From a checkpoint of a small sound classifier: activation silu.
Rows from block 10 of a small sound classifier, named by matrix and row number. Rows with one number belong to one channel. Each number is 128 + 32 x the weight over its row's rms, rounded and kept within 0 to 255. All counts start at 0. Numbers have three digits each.
After each channel's rows are labels from the 100 clips, of 14848, where the channel reaches its highest value: "top examples" is what is common among them. Only what is clearly more common there than usual is listed. The data: short read English sentences (LibriTTS-R). In brackets: how many of the 100.
# convs1: 3x3 conv (model.blocks.10.convs.1.weight, 128x128x3x3, each kernel summed), inputs 0-127
# convs2: expand pointwise conv (model.blocks.10.convs.2.weight, 512x128x1x1, transposed), outputs 0-255

convs1.127:130126081160135073102061123144129148128161153114124152104159128128114132064164134167138157115103159128123138134137175128175161130180133255141131076162137128151126121120133051114125150121157102118102131113104134161154127106119199070175127125179120128128122161134122150086115181117142063196139196127189123145144178128138127157123156128128129121128181125129080130154142184136106128123128
convs2.127:119147128127151128135127088128128128128125120127101127128127000174128106119128128154128128125129129128161130116128128137128127119128128131130139044099128104129128131128117082141128128128128126130169000126128129128128128126128073166126129129127119175128084128128129131121128128127128130135121131129134170120128128130124130118128128129096128128127243096128113128125143116128129157128138113117108129129130128047138132157198126126141128128155128125228150127129130059128129128127169130129129109094128118137127129143128128128107128128113119000100106128123122128123122128128129128128127115154121118134075127129128250102128128128128130136125158092128112128112113128128126128098128129114106127126102178127123128126133128126029127129128128126128119128128128128129128129128128129
top examples: voice: male (95)

convs1.110:192085105092202102099138128126127132128117157180127146102130128128068128076077078146140126115102045128132182139124132128148076129099103128143141147138076129172131129150132139134155199077092133152156162166136132112112128147200131119082128093128146128132129150106118115110131041046120056165129154166057179035153106094096134119128103128128129099128104180172105137130124128166096128154126
convs2.110:128128128129054128172171128255125133128096128128121140120136129117128128128128128131128116086128142128129128143128121109127128097111128128224133129127129135129120133129127122128128128129128112128128134038128139116126128128128128014128128128134128129128129128130135127138128128128127128128127140126129074129128128136160128127128128108124130128036126128139127129135127078129128128135159117130128123128128129128130123124125207128163128000130127095000124123128129127128128128143128128083128135124150109050120138128128128128124128128140127128143122128087130127170128116119128128128126131111137139126146095029128126128128128128127122128128129129128062128114128128128128128120128128156131128128128128127131129128128128204107132135128128136128128127128128120131147158128127127
top examples: voice: male (99)

convs1.75:131128165120111130083132118134129128128126119122135133123135128128134128251124111132115134142130124128054127128127084128147149122074129128125133000075126128129124129048124135134242130127111067136123184127132123092107128114255160129131127098106156128128129092128126131120129078126121117160150105124118125128129122127123124146128142128128128225128131118100116131127123124129129129124128
convs2.75:126139128123127128128132128128128132128129128127079128128128158130128125128128157127109100128128143128128128132128128255128138128128124128255205008128128128133128131128182140119128128128128172128121128135128123169128128128128173129080130125097127134128126128127132123114128128128128136128131133128130127128128128128164128146128128047129128128128072128122102128233128031129128126131059129129128171128024128105056129115129128128116140128140128078130131136140128128128128128126128128128143207128130127139076134112128128128128128128107185197123120132128130128137128128128128128128128128127122148128156100128128128129128128128128136120127124133128128128128127128128128128143084131127121128232128128126132128128153128128164134121128128135128104097128128129126117128128128128
top examples: voice: male (81)

convs1.97:129128099117140111143176141153130128137208131123116133114103134128129129103175111071107147115090148129255130136134118128166078145152057167152122183134129124162112128077200130218090139123117169140122082131176137112116128179125094062170133093107164128133127083113158095151127167125133096206114123057095130175154124130132145087128155134128128178128132124186154128116121092128126174139128
convs2.97:255148128205101128127130131128127124128116127129127128128131125054128130128128129145125122128128075128128043139128132119129128128128093120192133000128128128198128128151140011128128128128128127126126124128128127127128128121128074142128098117114137121128164128117129196214128128113114011128126128128128117127128128129144128154128128102070128128117112137128084127171240132128128131148128127130128127128141128110121043123082128135125128108123128135110129134142112128128138128128132116128127129177133115126074128124128131128128128128255109121127146128133128121128128127128045128128128128249130132128134121113128136130128128128128255129128076100128128128127061128128124133125148125127121128125128182131168128128113128128000210128128128144122133120129128128120126128128126128
top examples: voice: female (92)

convs1.108:128124155125132138125125151132127129128145136230113155127127128128121128142128131099138161128118118121167133080134111128096194164127079101162138128195124127145117126119162116125118146136080068145143092153129125139122128084120109255042129156125181128127130000129125141141129118134133092010126098147113148124164119176116127085128113129128128108128139102109120131110060151176138118141128
convs2.108:144119128128153128127128120127128128128129143138125128128141128127128073128128127128129136128128114128128122145128129000124128128128149147166145138128128128131128128074130155162128128128128128196125101128128127138128128128128134128147122108135136120128152128128127139123128128137128160130029128128128129127128128128156129020128128255131128128128126114128202128128068147128128100116125126140128128140124128183130130145173128129129128128111128181108127000149135127128039128128134121128135138163128129108126128145128128128122128128123166137128127128128132132128128127128128128127129127158126137128074172125128108057128128128128017128159064125128130128128122128128136128168241111130136128128129128126132128128129128128154130105128125128157147110128128134128137127128128128
top examples: voice: male (98)

convs1.91:127128131126153143102187129120139124128140136121129130140123128128131128135131130189099151124127151128128133125124147128138203138226000062145124181081128127127130127152134118097128134135121165132130255123175137176150127156125221218086128117116138128128132165123116132044128151129127161163159082129215129128132127123124126116128142128128128128128110127123106121118128127132129128125128
convs2.91:027127128138171128128128128128128128128121133128125128128132127183128123128128100129125106128128102128132134127128128120128128128128129131088119135128128128102128128116096177127128128128128128130130133111128128160128128128128102059136187130093129156125129128103129227115128128129128000129135142128125127128128128128155132132128128031120129128128000136128125124210124146127131065127128058128128128136140128099255129128145128128120128128209128125122134130132116128128117128126128154128130140113127130139191128080128128128142128128109130088129142127128124110128128127128128128129128128114127151126126128134128127126128128128128143085209120087128128128138073128128128128128138091126187128051128084127128128128127128128124148134128128128126137120130128122128149128128128128
top examples: voice: female (93)

convs1.80:137123145083144139089143128119128133128094121123126117139139128128153127109202152143129140130136175128231133126102090128092141149192119109191141116172096124196129124163103130167125147151097123114108154121117131236093127155088183133133130026168169128130123114121103124121123121138100073169168105148079137109133035190138161202128109127128128078128149126077126134141119202126164101145128
convs2.80:128086128138137128095000128129128127128175099117228106086110142131128113119128127118139114116097105128074055029128128126128127128126226126255068143128146127143128123117127126132128128084128133118135125000128128075128128147129119131128146119126132127130125128123127124151128128128127255128129097128130128133128128130118128128128128118093131128128135128128128127128129143138130101126126125122129128128177124108127135113147086091148144128127128201118129128012117119128126128142129133142129124127104136000130158197128128128000128128130127129129192128128133112126128125128235128128127128165130128129128128156128127125128128128128188125129140131128067128124160128128128127121140128154128128128136137196126128232130129153140113133128128116119117128124128139128140128128130105
top examples: voice: female (95)

convs1.73:128128093148078144126164186141127135129141120132125118131131128128174130125066142060104144112133131128163178138194076128140144215077132175125128147162152128172126132136149145073146171127136120130111135159151129085113129127161128116179128164129075128129127203155122130096127099214123086116143139118169217087131182181140153031128147128128128117128166139139218128150101203138137128168128
convs2.73:160124128128088128140128137098119087128126130131129122128120110189128131129123127143106084126126115113099127169128128128128128128108128129111112126128140069116128128127119219128128128222128103129127123054128126163128128129129179128129000128131128128128127128140133125127128128128141162153074131124129034125128128136128128173128128006129129128124128128121118128128126255120127130140039019130128128041125128206128115135135126127137093128127128070207127130137122128128135129128112178124066133255125122119127148123128127128123128128134131128131119129129130128120131106128131114129044120133130092130000123129128140116128128128129114129117022233128124128127130128128128127118133127164124128127123121131119138128128128128145178131128115197127128145128128104128127105128127128
top examples: voice: male (98)

convs1.86:136117126117145151174058136167128127128055165137131101134134128128113127122077129085129133165139150128080125138121123128125131128085124178098130000143142128136130144123093255120142107149255096130122119092169128199121128110171106050144127095140130128123132125129121138094132100121119128117132077145133124074111126153124120176128100128128128145128092117163142127123133101133149118123128
convs2.86:101130128128128128127128127128128130128125128128128103127122162128128132128128125128137102128127129128126159106128128136128128128128088128101000130128128128128128128072116121128128128128128128130129171121128116125128128128128121083080089110127120123128116128123125113147128128127128253129124128128129065129128128128134128114128128131125128128128144128130150128127128054128128128129153102130128128074152128210128147123255128107135128128116128127149128166123131125128124128127128127128130090102133128061032126094128126128134128128127133127113130128128126108124128131128128132128128127128149146128132025124128128134128128128128091125177102143128128128140009128128138128110089117128127128131127128128127132128118129128203128142128128103121088131128128128128078128128128128
top examples: voice: male (99)

convs1.100:128140147119152127156121127185129130128130132166131120133119130128106128148124152088100164136136172129114133132154116128159200137167143079114125209147133129165131129051159078154099119148140136141147103129185161080149129063146084249150128222127127128131136111128125118110134163162127168123134243130093128123129125119099182030128145133128128096128128120229106132141161131111107123126128
convs2.100:124054128093138128128128128128129128128127136128136129128124021032142151130128130102128099128126105128139027129128128002130128128128095152104132126128128131127128129124103247136128128132128124129118114128128125128128128128127192165000152128157128128128189128128128081133128128137128176128094131128118114128128128128061127125128128207104128128164096139128132125141000209128128115085128130128128128136136128128136000118059128131126128128118128072122128128144130144128149128128131112128108089051128128095054134113128137128139128128136184140127120127121130128130128129127128128128129128057129000135128129128128159128128128128128123131146128157128128128132136128128128128165118133129104128123129127127154128128128127128094094125128129115137111107129128138124000128128128128
top examples: voice: male (99); the word "he" (28)

convs1.63:135128136159170126137149125065129128128116131154134118121137129128132128127148153122164135130133119127213126135124066128116065133161141000127145181201121133156127126139092128107134146129122126129122152127137101068068128144130132247114143106122070128127124166181133099120130255117118092127108136100214126134132155166137127126128111118128128146128115124124138127141128158102145118127128
convs2.63:128046128127056128128128128128128128128118128128127128128069078143128127128128127128127014128129142128126122128128128027128128128128128126201151143128128128155128129194091000147128128128128129129128150075128120104128128128128139110167064107128109129130164128186129128128128128128128124128110131128134112132128128128124153176128128118129128128128184151128120129136126117128128000113128104133128098118126128131127107140000128128128127128128128216127128112135127128128129128128125125128108134206123133255149127188128128128112128128084122119144117132128128039128128121128128128129128128142123010128087166127128084131128128128128126128128128128128128128123085128128126128133255128128114128129128067145122128128142128128255168112128127108129173120128128129129134129128128128
top examples: voice: female (89)

convs1.41:128121113121071220069132125122128129128173124141130221130120128128129128146118126036016136102130126128115118125128085128126127130111146004109153234109132128128141127000156123102074127127106133102119143110114168117113127142117130213098121137098129128127123145095130142097107131127130085160132132128115127125131131126126130184128119127128128103128136126139146128133111108099148122129128
convs2.41:153103128115101128129127127128128128128154126128125128128126127137128113128128162125127230128128133128127143127128128129129128128128123128152110097128128128138128128044106124117128128128128129126128105130128128128128128131129151141106142131128128122131134128127127127130128128128128178128128130128129140127128128135059133130128128123129128128128140123128150122244128225128129029143127151131128128103116128255128000127105128128255132128127128128128129127137121127128128128128142214127106255132128129185047129020128128128147128128107016120129137133129133199130128104166128130128127128120132128125064121127128099119128128128128171131128129160128133128124128128128128127117125106128072128101131128172127133128092128128143112159128127147142184134116128126128129128128128128
top examples: voice: female (100)

convs1.2:128127130135168179060168126125128128128156125130128144127128128128128128136129126214165135127130129128255122126128141128128179127255045022130123213100129128127130128064130113128131124128085192121127208125118131107152128148116147155086128100128119128127128059123123102087128123127125055104181104119134128129129127126128126165128118129128128119128161127116142127128128125121125126128128
convs2.2:128128128107151128128128129128128128128083120128128128128128129120128140128128126129130113128128162128128129128128128122128128126128126126106125108128128128130128128143124040128128128128128127128095112128128128063128128128128114134141140133130128126128221128129128126140128128127128119130128127128131121128128128128070127110128128128128128128128143119131128127036138149128128043127128147128128128123128128152128128125009128127137128128107128165129128127067101128128126128128126128128074207119128130230174128123128128128130128128126129142130124129128128124127128128128128128128128128106127135127162146127128078132128128128128128132120123000128128128124128128128128128121138128128255128183128128128128128128127128128078126118128128131128109128153128129128121128128128128
top examples: voice: female (86)

convs1.11:128128163114103194112172127127128127127168130109125139134128128128128128125145128006108132139118126128248131136125000128129185126215127085093135255103131124126174129115136091096123131128083166124129107125120124169163128132063103162123131116107142128128137116128138128082092104121122152125179084123110129131127128128129130145130111127128128124128134126115147128128110126109151130128128
convs2.11:131231128125251128129128125128129128128123128128214128128130128110128158128128128128120113128128080128128255121128128186127128128128210129103161125128128128128128128170128186128128128128128128137125193129128128100128128128128102125128104124128128134129129128125128150129128128128128101128128128128128128128128128128134128129128128129127128128128149130128106128000124255128128134128129129165128128128194128190143123128046128118125128128098128127127128127127104120128132128128128118128128146149132128127128128122128128128128128128229078068158129128128128102128128128128128128128128128000127141127128148128128025099128128128128117128126114127128128128128132128128128128129128128128132128130128128124134128128128128128255119136128128136128153120132128128128074128128128128
top examples: voice: female (100)

convs1.66:122126171101140105153066116188128127128098137114124146125126128128125128170060102177141097138128119128064123125123165128137004124097171089143145000190128128147131127125143056120163155124213141132111101121163128115077129177185114140104127169099091128128127095137129097206128141145122050142130108132128131089135116123129120174128111123128128162128134096114120131076120140121110123138128
convs2.66:126089128135106128128151128128127128128180129125105128128129109072128124128128129128114128128128106128128137145128128127129128128128149127152065114128128127126128128128204125096128128128128129145128195124128128163128128128128094124130096160127144128128114128115128122121128128128128221129135136128134111124128128126107128125128128238130128128128127036128128123128122128128128112182128130128128128121148128073151112126114128127137126128092128132156128108129131128128129128132128134128134107124127126055128159074128128128126128128127128122144147127128128128113129154128128128128128128084128114128125108109128091149128128128128159146054121126128128128129134128128128128103140119128126128133128128015128128128128128128097130131128128125128128129128128128121065128128128128
top examples: voice: male (97)

convs1.113:128128146173206066179089141139128130128070127147130127114124128128174128101096139155131036126156165128060159128134160128083060130131187136131135091174139118155129131161129069094119144129069134139091118149072122255170127134159102222153127107140164128128128201131138128112119144082139187181106069108130126115127145109136124118128110128128128077128141127118089128160126156141121121133128
convs2.113:121127128140115128135128129128117129128022120128127128128122129128128123128128127129127146122128129128130126123128128129128127084128128128129129128128128116077128127115117128095128128129128129128096163109128125128128128128128255150113127139132081126127142128129128131218128128129128156129121127128135128127128128134128128100127128114150128128129056118133135127000106251128129189128078159132128128126127124131129127128121128136040128128126128113204135124131159128128120128129138165128131133146127138121128129172128128128137128128175141103130107125128061013124129130125128128128129128128126055129109127128128142162128128128128164132139163000128162128122227128128126128127255127123166128252128125128137128128122128128112165132128135123129113139128128121100118128128128129
top examples: voice: male (93)

convs1.104:122172194131156070152149115132125116128177138131129181131109128128155126117152127183117170118123136128018135121149202128127138134125134083122104180172131129094140128229112199255149141148122146156153101123115136126160129096147133134075131129099102128130139082087113152160142119140149121113144185134140128120134115128126118240128095138128128136128090158193180127171123142122084125127128
convs2.104:123000128154070128129128128128127128128187117128127128128108129145128097128127102158143128128128128128119130132128129120128128152128128127126089128128128128141128129114117148130128128128128136114122128114128122106128128127128255124126129164137102119128137128123132123146128128128128172128128129128129163129128128133132118127128128139100128128128126099127132128124127120128128006000128070129128129095125128133128129129255128112202128128129128070127125126197131127128125128128127129128129138129131128123120128120128128128122128128051090128234098126127128144128128128128128128127127128123128120128109128081128127096128128128127240122127140147128128128123197128128120128150114127128128128128128128137108128128153128128053126121128127127127121255128128127121127127128128128
top examples: voice: male (96)

convs1.9:147126202139188121152176130148129125128039120180145129137130128128119133113128153176129118132120100125064101137128121128158230110205165205140146016255101129161149127150129142122155132102173136134111144128181136216115128140157072098156123091114088128129129142123108137125126194090132132132120136131136128128123125135110113093128164128128124132128172124116127132106119132127138126106128
convs2.9:114071128115127128128129128128126128128119134128124128128080135132128197128128128128128095128128113128128142128128128157129128100128135129127129060128128128145128129139127166128128128128128128128137037129128128128128128128128000000124128130126110103128114128129128129134128128127128255128105128128126128128128128129120102130128128201119128128128092115128128128124074128128130179129128152128128128131000128126140120095109128124110128128131128031127128086128113128128123128128124137127128086176128128124128127129128128128127128128000050146142125128128127043131128146128128128129128128169128115129140070127128129162128128128128110126070144130128128128120128128128126126119119098128126128116128128114166128128161128128102113130128128125128127114128128131132150128128128128
top examples: voice: male (78)

convs1.17:128128086141190087163152129130128127128210135117128144128124127128131128129223136121112112126129130128133130126128057128138113150153050084104127255135138128125125122150136074069109139128173172131130126131128129193130127108118173120167134172130099128127101073132113163124119115127123091097123128112124126160126128124133117097128101128128128124128169106161152126132122151117101130126128
convs2.17:088089128103128128128126129128133139128000129125043126128128093029128079128128130129123125125128143126124139129128130146128128128128123127137128159128128128130128128178131016130128128128128128089131129010128130129128128127128000126128125128136129164128001128162128129153128128128128061128116120128128113125128128126129130128128128101122128128129087130128129128144114018129128136132129127128128128163129129129127126106000129092192127110205128078127127129128107129128120128128128175130130127130128123090132068055128127128135128128202118140126131128126128136125128140128128128128128127136129092120127129127128132013128128128128042129121119141128128128128118128128124150139123136127136111127128128127109130128128128128111135127128127129122129105128128110128046129128128128
top examples: voice: female (99)

convs1.30:128129140131109135148183129149128142128255129118133164132126129128135128107144118119135137126119126128126127128130141128125129144161255114096091078148129133111117128024132045114104127140172109095141183137120143145108128141125160155043129146144208128126131116090127120099131092137126147098114133121112124121130138125133127069128104127128128078128220130175130128132172124138149126128128
convs2.30:126105128138149128128128207128125128128074127128138138128178129112128124128128128128129255128128129128149085205128128075129129128128043127127114235128128128148128126131146199148128128128128127128128126122128127128128128127128095210136134131179054128128149128138107135134128128119128104129132128128128127130128128129078131224128128071126128128128151119129129123059123000128129112128128129128128128122128128127128126248032128128209127128129128000128131127165171128128197128128128098129129094110128129161125126123128128128139128128165153151124117128128128137126128128128128128128129128129128133128131132119128120090128128128128124145174131085128128128128123128128127128130066128128128128126129128115128173128129128128194131194128128128128102131128128126128124128128128128
top examples: voice: female (99)

convs1.83:128127114137137155131200124139128129126128119133134176119179127128128128122121126047192120129124126128041127130122001128114039130137105066123122179054128127132125128000141071141127129116135181122126144131129126212117128131111168108112140108103145128128128092125119117127127112129131104129110108127022128120134129129127127129128113128128128140128033128091157129130138133088137129128128
convs2.83:145182128110255128128128128128128127128119129132101130128134143191128126128128128140125091128149132128132255021128128127129130128128127128113212144128128128140128128050130129126128128128128129127127075128128128118128128128128133060049125103128132173128136128128128123128128128129128216128101125128130126133128128128178129132128128166128128128128125160128128128118147219128128136129128094127128128133130128240128124220073128128130128128157128053133128131171255128128147128128128232128133134192130128117255128122128128128127128128133126239128127128128128130128128129146128128128128128116130128129128128127128130131128128128128233141153123140128128128128083128128129128127137128128110128097130128129127128128127128128129125128128128125126148126128128117132109128128128128
top examples: voice: female (99)

convs1.85:128128157118191209107147112120127128128119119131142203129131128128130128128116101255142135128124138128242134129128167128122124131214132038146114132146131125124123128085133117130111136128091245130136192128143135059133129124132113169066135139131119128126141063117150096026127060128128085084126134123110132137130128128129136184130122128128128134128119132114104128129127130149134129130128
convs2.85:128235128124180128126126143128129128128146131128122128128129128125128128128128128129131083128128255128109163086128128140128128128128187128128103127128128128008128128148101162200128128128128115118128234125128128131128128138128110159128097128141124136128162128140128133128128128128128066129124128128131122135128128124131132125128128135148128128128039129129122128129103126128128019129125130123128131126176128150128110091084128137168127128139128135127128118077153127128128128128127126128143126033128137221142128145128128128128128128128130115150129128128126171126128128128128128128128128166128132128126128129128200116128128128127127121187018180128127128128135128128128127118135087128117128128129128130208127128124128128117185144128128127129161127128128128128118128128128128
top examples: voice: female (95)

convs1.69:122126221180117142116206144109128141128050123121120153139119128128128128158169144088165144132125122124033126129145100128181127160115158072120137248145123128132133130123134021143087149151066131117137181147080169029146129125109111103120128120155058128128130108130131140090116109147118204103130159133085138129134139141131130187131104139128128105128106121181122128125131149116139128167128
convs2.69:128129128127251128129128128128128128128127129128133126128255007113128129135128128128055154129128089128125137065128128000128128128128143128132128109128128125129128128158122112129127128128128127129127124122128130128128128128128116128130126120164129140137113128129128128129128128128128117122130123128128133127128128130178133191128128115128128128128113124125129128124123147128128132037128035130128128132129128134128147075173128119145128128186128127128128131072136127128128128128121085138128133003128122220210128129128128128128128128128187162129141128134132116126128129128128128128128128071000121123037128127128127123128128128128091163131166255128128128127138128128130128128163115128135128131128128129069128128154128128066131128128127131128100179125128121128142130128128128
top examples: voice: male (94)