Rows from block 7 of a small sound classifier, named by matrix and row number. Rows with one number belong to one channel. Each number is 500 + 25 x the weight over its row's rms, rounded and kept within 0 to 999. All counts start at 0. Numbers have three digits each.
After each channel's rows are labels from the 100 clips, of 14848, where the channel reaches its highest value: "band" is the frequency band that holds the peak. Only what is clearly more common there than usual is listed. The data: short read English sentences (LibriTTS-R).
# convs1: 3x3 conv (model.blocks.7.convs.1.weight, 64x64x3x3, each kernel summed), inputs 0-63
# convs2: expand pointwise conv (model.blocks.7.convs.2.weight, 256x64x1x1, transposed), outputs 0-85

convs1.50:478527500486500491485487518501509500488510495500500556613500501514501500493500500501500500514500489512531512487500502506499500500504497500515500507500626520513502497499538500508506502500521525
convs2.50:500502500505500500453490500537470502385500507500500500507403500472492515500444499500499524500502507501444500501501501501500551497499505485556501501500504505500485497493507500500325500514499498458500488500501501498499500500497513501518500500500501509500499512
band: 1000 to 2000 Hz

convs1.39:526506500563535576494530497505528500537506487500499510487532497510510500537500500493499500492500537539518529525501499490524499500534499500517500554500515467549521524518498500550502477500565504
convs2.39:495502551500500501496521500433494434481500505499500503496603500546502432500525500508577525501498499502499498501512498503465497507497503508479430498502494503495497492543510500500498497459498488487446474489500492497517499499499500441448475500500501496500493520
band: 0 to 250 Hz

convs1.30:512510500520518511495526524550511500498494517500503492464499492501496500499501500522502500565500544574501484547504501498507500500499488500532500517500443491510501524519492500484513482500479392
convs2.30:504500501502500500502493500512484499557500499500502501493589500528493500503500512496513494517501482500525501496498503576500500514441499499504502499503500494501519502500499502500486500502519489496508503497499574497550501499500502494436478500500511505500504500
band: 250 to 500 Hz

convs1.23:507492500501506473500464502492490500504490489500497485560475498494519500486503500498502500494500515487483505501499520493499500500499482500460507465496459488452493478471484501483487474500371434
convs2.23:499501474500512500514479500495511459540500503495500510501464500480708505497507502586498496498504480510495506580493500499500446491501504496500502501505500482500499461506510500500407494555519495672498540512505499539501502503521491517492499500500499508500501483
band: 250 to 500 Hz

convs1.36:589494500569535522514498483525500500510501494500500525549524509563505500506498500499499500500500527502496507532501503504505500500512519500515500546502556544531501560498475500526486527500487507
convs2.36:501516499474510500499507500499465512420500516499542436521493500433545520433500503525504497504498532499500535439500499501484513499500500498558485502502501503500518512500502499500456501501500507561507504501500516468500503500521498487501462500471496498492511498
band: 0 to 250 Hz

convs1.15:591562500540526524486533512508509500504493501500500526556532512545533500507500500502500500517500512509502527507498499476499500500521512500535500538500527516543508532526504500569516507500481514
convs2.15:490504497465499503496497515497510499490500498512498429461509500461498499497498507419496461501500494448500476472500500512499501514456529500466500499483500494500494494485499483500502500483500480492498493497501503380509496502503502498513502500501494492500493500
band: 0 to 250 Hz

convs1.49:540510500584548522507515495511506500513493500500500485460524507489514500519499500501500500508500540551499519547500501520525500500498497500516499561501524497558508518532511500483545526500560477
convs2.49:493504480500499515530497500499475500498500496500503514529526504518496441500442501504501483499512548497500538500518499498500500498499511501484451497515503595507500351533501468518446547500494498522491495497500506504481504499501504515439502500501486505397494506
band: 0 to 250 Hz

convs1.12:526550500555526500511540517511498500532499473500500503522512510534525500512500500504501500501500595531493495513502502506501500500501535500518500535500486505544510516545503500512520503500571558
convs2.12:492464513506497500486508497476477500440499529507465444481529499504458498490501551489430502500498493497496447531498503471501511466543499503463496487511478512501503496518477495498468502471490476503491494502500497500496528500503504512511505500496499500474501507
band: 0 to 250 Hz

convs1.59:491508500490505486499507441483494500487475472500501454473451502493507500498505500495510500576500474494502467492479501492505500500512480500489499486510428479513489478523490500484495497501426418
convs2.59:499496499500500503616633500469492500507500492500507509531510500502474500489500510511501652500494500499500498517502501501505555499488512491498497518501487564515503499458503498500525504674508501488497504500500500495502496499500503508488501500505491501500505493
band: 0 to 250 Hz

convs1.45:425518500526487501500460400557540500501515477500499493546505502467496500507500500495504500485500496491503497496500507468504500500487460500510501499500536516457492493465496500488493487501457451
convs2.45:501500500495500500476468500500527500475500541500501502499418500497518497508500500501501497501508480500500499510500502501500580445497497500418500501500500501500500498501481499500553500581497504514493501499500498494499499501500499501487496500501500493498500499
band: 1000 to 2000 Hz

convs1.52:523496500552509531499528525539516500515526495500500452479504495529503500536500500502500500505500506503566487514496497537518500500532520500498500512498537496597498522543530500516520494500553533
convs2.52:499503499489500506526536498500501500461500482501500500499506500484513500472499497497515400499507432505500502409501497500498432658506493500502411512497501501502504499500434501500510500499564491500497502499499491500499500501464501501497501500500535503500423500
band: 250 to 500 Hz

convs1.24:512488500546483458499542469519499500511500527500501438524529500495489500500500500510500500515500529511485494506505500519499500500554488500492500535502405480501505507574458500521504464501472482
convs2.24:507501423501500500490488521500455499556500499500499500504580500485487477473501539470475499501504469500491493568506503499500506501494501499494469499495497448499499498504500501500496500488502487428502500500495518507562499500612480486501501500500499500497458503
band: 250 to 500 Hz

convs1.17:555523500523530498505487499512503500533500496500499519512515512521518500501500500505500500500500576533498485511500499535506500500526502500536500526500539508592522537492499500505504520500550575
convs2.17:500511492500499497513542500494511523499499496500490495479500500485505469487510369480489511501499456500503502421505502510500447504629484501503452500500500505499567500504499501500495500442530465496500538485500564535505503498497509491500516500500498499510499489
band: 250 to 500 Hz

convs1.34:551530500503530497528493477535493500524515524500499555435545498482509500496499500502495500468500533521504528505500511499497501500520474500511500500493546461593496505502503500560515511500520486
convs2.34:482502431502500500566509500501490500464500501500520500495495500464497483406500499424500502493500480624485543496561503500502493501499540498503548499545502504500610527501504503502498511498398499579495510500499498498497489500500497516500499500500484500498434517
band: 0 to 250 Hz

convs1.41:483478500441522496491479410494523500477519513500498535466495498493496500475498500499501500553500500471498554496491496465497499500506481500436498486496454461492496499460500499454502512500457493
convs2.41:502488495499499500501512501496543500490500497501500500502493501495503503499501500598500495500501511458505496479500497500501693499471504612481496496499501501500500500479499518501501500497510506507505498498500499544500500496500484500502500500500500499503501521
band: 250 to 500 Hz

convs1.3:516522500554550489506504512529495500513505507500498513510518514502516500501501500494501500490500526574515532540500499485523496501550508500534500549499541530528507447491504500521540529500567460
convs2.3:499491488528497490498498501488500499425500489501499500496495501526483451400584495525501550501500524518358497466502500510393557498496486489511446488491491501500501496501500501500502523474500534492500509501418504499459502501501498496485468500500506497499502506
band: 0 to 250 Hz

convs1.44:492528499506494494500470458475498500505495488500503468422497491507481500487505500492508500496500463501499471500499500480500500500464491500490499500502514448477500510477481500484494502500408398
convs2.44:500497501500499500506507500506573502539500504500495502485507500575595505505500500502505375499501509499533500508500489500499485502503495530550510497501500497501501520500500499500472500541541579487503500499502527495500503500499495500508500500501502466498500500
band: 1000 to 2000 Hz

convs1.21:472504500525493527493519540482492500514489505500500529506492522535503500503499500488504500522500530505499506511501507500498500500506520500513501505500633519535499498524505500534499509500503593
convs2.21:473389500500500500499495500497501504504500519501500488435480500498506485550503503500497496501499523487504494502507500501436501499488491494441507504500508480499496469492500503500497500498534544500535468499508499482499501501499530499500542500500501484502498499
band: 250 to 500 Hz

convs1.11:488546500551512519504567541539503500524484532500500477413508520514515500545499500499500500490500521533530472532499501521504500500524514500493500512500512488526514516500490500520514494500558448
convs2.11:496500502476500501500500500499513500535500480500500508503482500485450500524492500446484468498499504516505497480500497484499428500549515503497502499547498502497494500495492500500497500513528519471431601505498516477500494499632501508528498500500500500498504500
band: 250 to 500 Hz

convs1.2:531510500519513535511503554510506500510494506500500582503538504529520500502500500502502500484500525530542489510501501504499500500498529500543501509497588543510503546530502500505508513500491569
convs2.2:500511510510500501374501500509527500505500506500500496499492500500510498498502576471511507511499471502506468494504487500500420504499496500469498499498501499501504519504471499500505500499496499500528501506503496495501498500510515491508499500500488495501500508
band: 250 to 500 Hz

convs1.58:544501500556516531499505516533489500519509496500501525538503511550506500508500500501500500502500546575526510507500499517500500500517529500531500519500537528581499542548501500497502497500503554
convs2.58:501500481499501500423515501497489500483500502499505497488499500483472591483498494501481500501493494498498469491501498499500595512496500501502482440498499498501502469493514498500494500504499525503536500501500498499499500477584497520499501500500503499499492490
band: 250 to 500 Hz

convs1.0:543463500578523484491494558496502500505508492500500520466552506531508500498500500502499500510500559511510535512500500491532500500501485500500501559500514485508498490521509500590538515500489489
convs2.0:479562499498501500499538500507501501475489502500501432502566500579501481489423617501496445501453514471500501490500501500500539500490499501499490500501504529526481502500489501500471500501512500496533500500504499503503500508511514502492501500500535500546499499
band: 250 to 500 Hz

convs1.42:510493500511510452497578566488499500479519512500499567464498495489495500485499500501497500473500550503479506493499500477521500500499504500486500500499535485486460549472514500500520473500550567
convs2.42:498503546514506500475482500501466500487500487498505464578526500558489500547498512382519529504499439499501500479517509516501532497506506501500501632495495638500558464501501500500498499446500384454492477496500493508500483519475500543505495500500502500484501497
band: 250 to 500 Hz

convs1.27:479457500479488476497437456480497500471502506500503458547521491495470500512502500493502500509500440488494465498502503498500501500486500500494500484502433465476488518500485501457492465500423454
convs2.27:501477462500502500485498500495511499562500502500500484482480500473522501540517462430500502500517497500595506519500505502496472502498506500505502502466501525500495498499498500500501500507508480498499500499499500496500500500496511501500501500500500501511506508
band: 1000 to 2000 Hz

convs1.47:515472500504501498516503500500513500562506515500500519644479506500511500525500500508494500501500529544530514505498496461498499501513500500512501528500501507512493458536519500537486499500495489
convs2.47:501452507499500500500420505495502500520500501500500500484482500502512508464510499516637503508426487500501448499464502500501501534501502501479480452498500555520500501500498500500552500476529499495502501494500514512500500501493503500424502500500510513505428500
band: 250 to 500 Hz

convs1.35:555545500507505495505517584487494500543515496500512574531494525515514500501500500497500500500500562508526499513501500501501500500505492500500500488509546493533522490562497500558501502500536505
convs2.35:504464500499500499480551500535501500506499498500500486472508500390506438499558500501400500497471512502501456503504502504498496532506506501490519502499479508500500530484502497500491498489490468493504498461498501502499495500479502501514498500514500499575491500
band: 0 to 250 Hz

convs1.57:519558500548505534506510516524489500472498500500500525578496497486533500495501500499501500481500506530520492502498499518511500502467511500532501483500524536488483506518498500557502492500584572
convs2.57:503495454493500501494411500486491497524500520499501505515436500491486499396500490468504495507500496501513496499521506500500499500491487498454480500500501516499497504500497499500499499476499502500531498485498504463500498504500516505547483500504484500514503500
band: 250 to 500 Hz

convs1.48:546510500567541505512538510531496500554494508500500487502533542566516500497500500507498500503500533549509485520500501458492501500490521500535500507508485516539513507531511500507517575500534499
convs2.48:503507503509494499496511501449526499481499516528530500499514505528479426539503499520499511500502495498500398491526508503441498499502464500443480498500501500499496440528499496500487499498474503508501500512497507498487503498442530502492500500506503502500499499
band: 0 to 250 Hz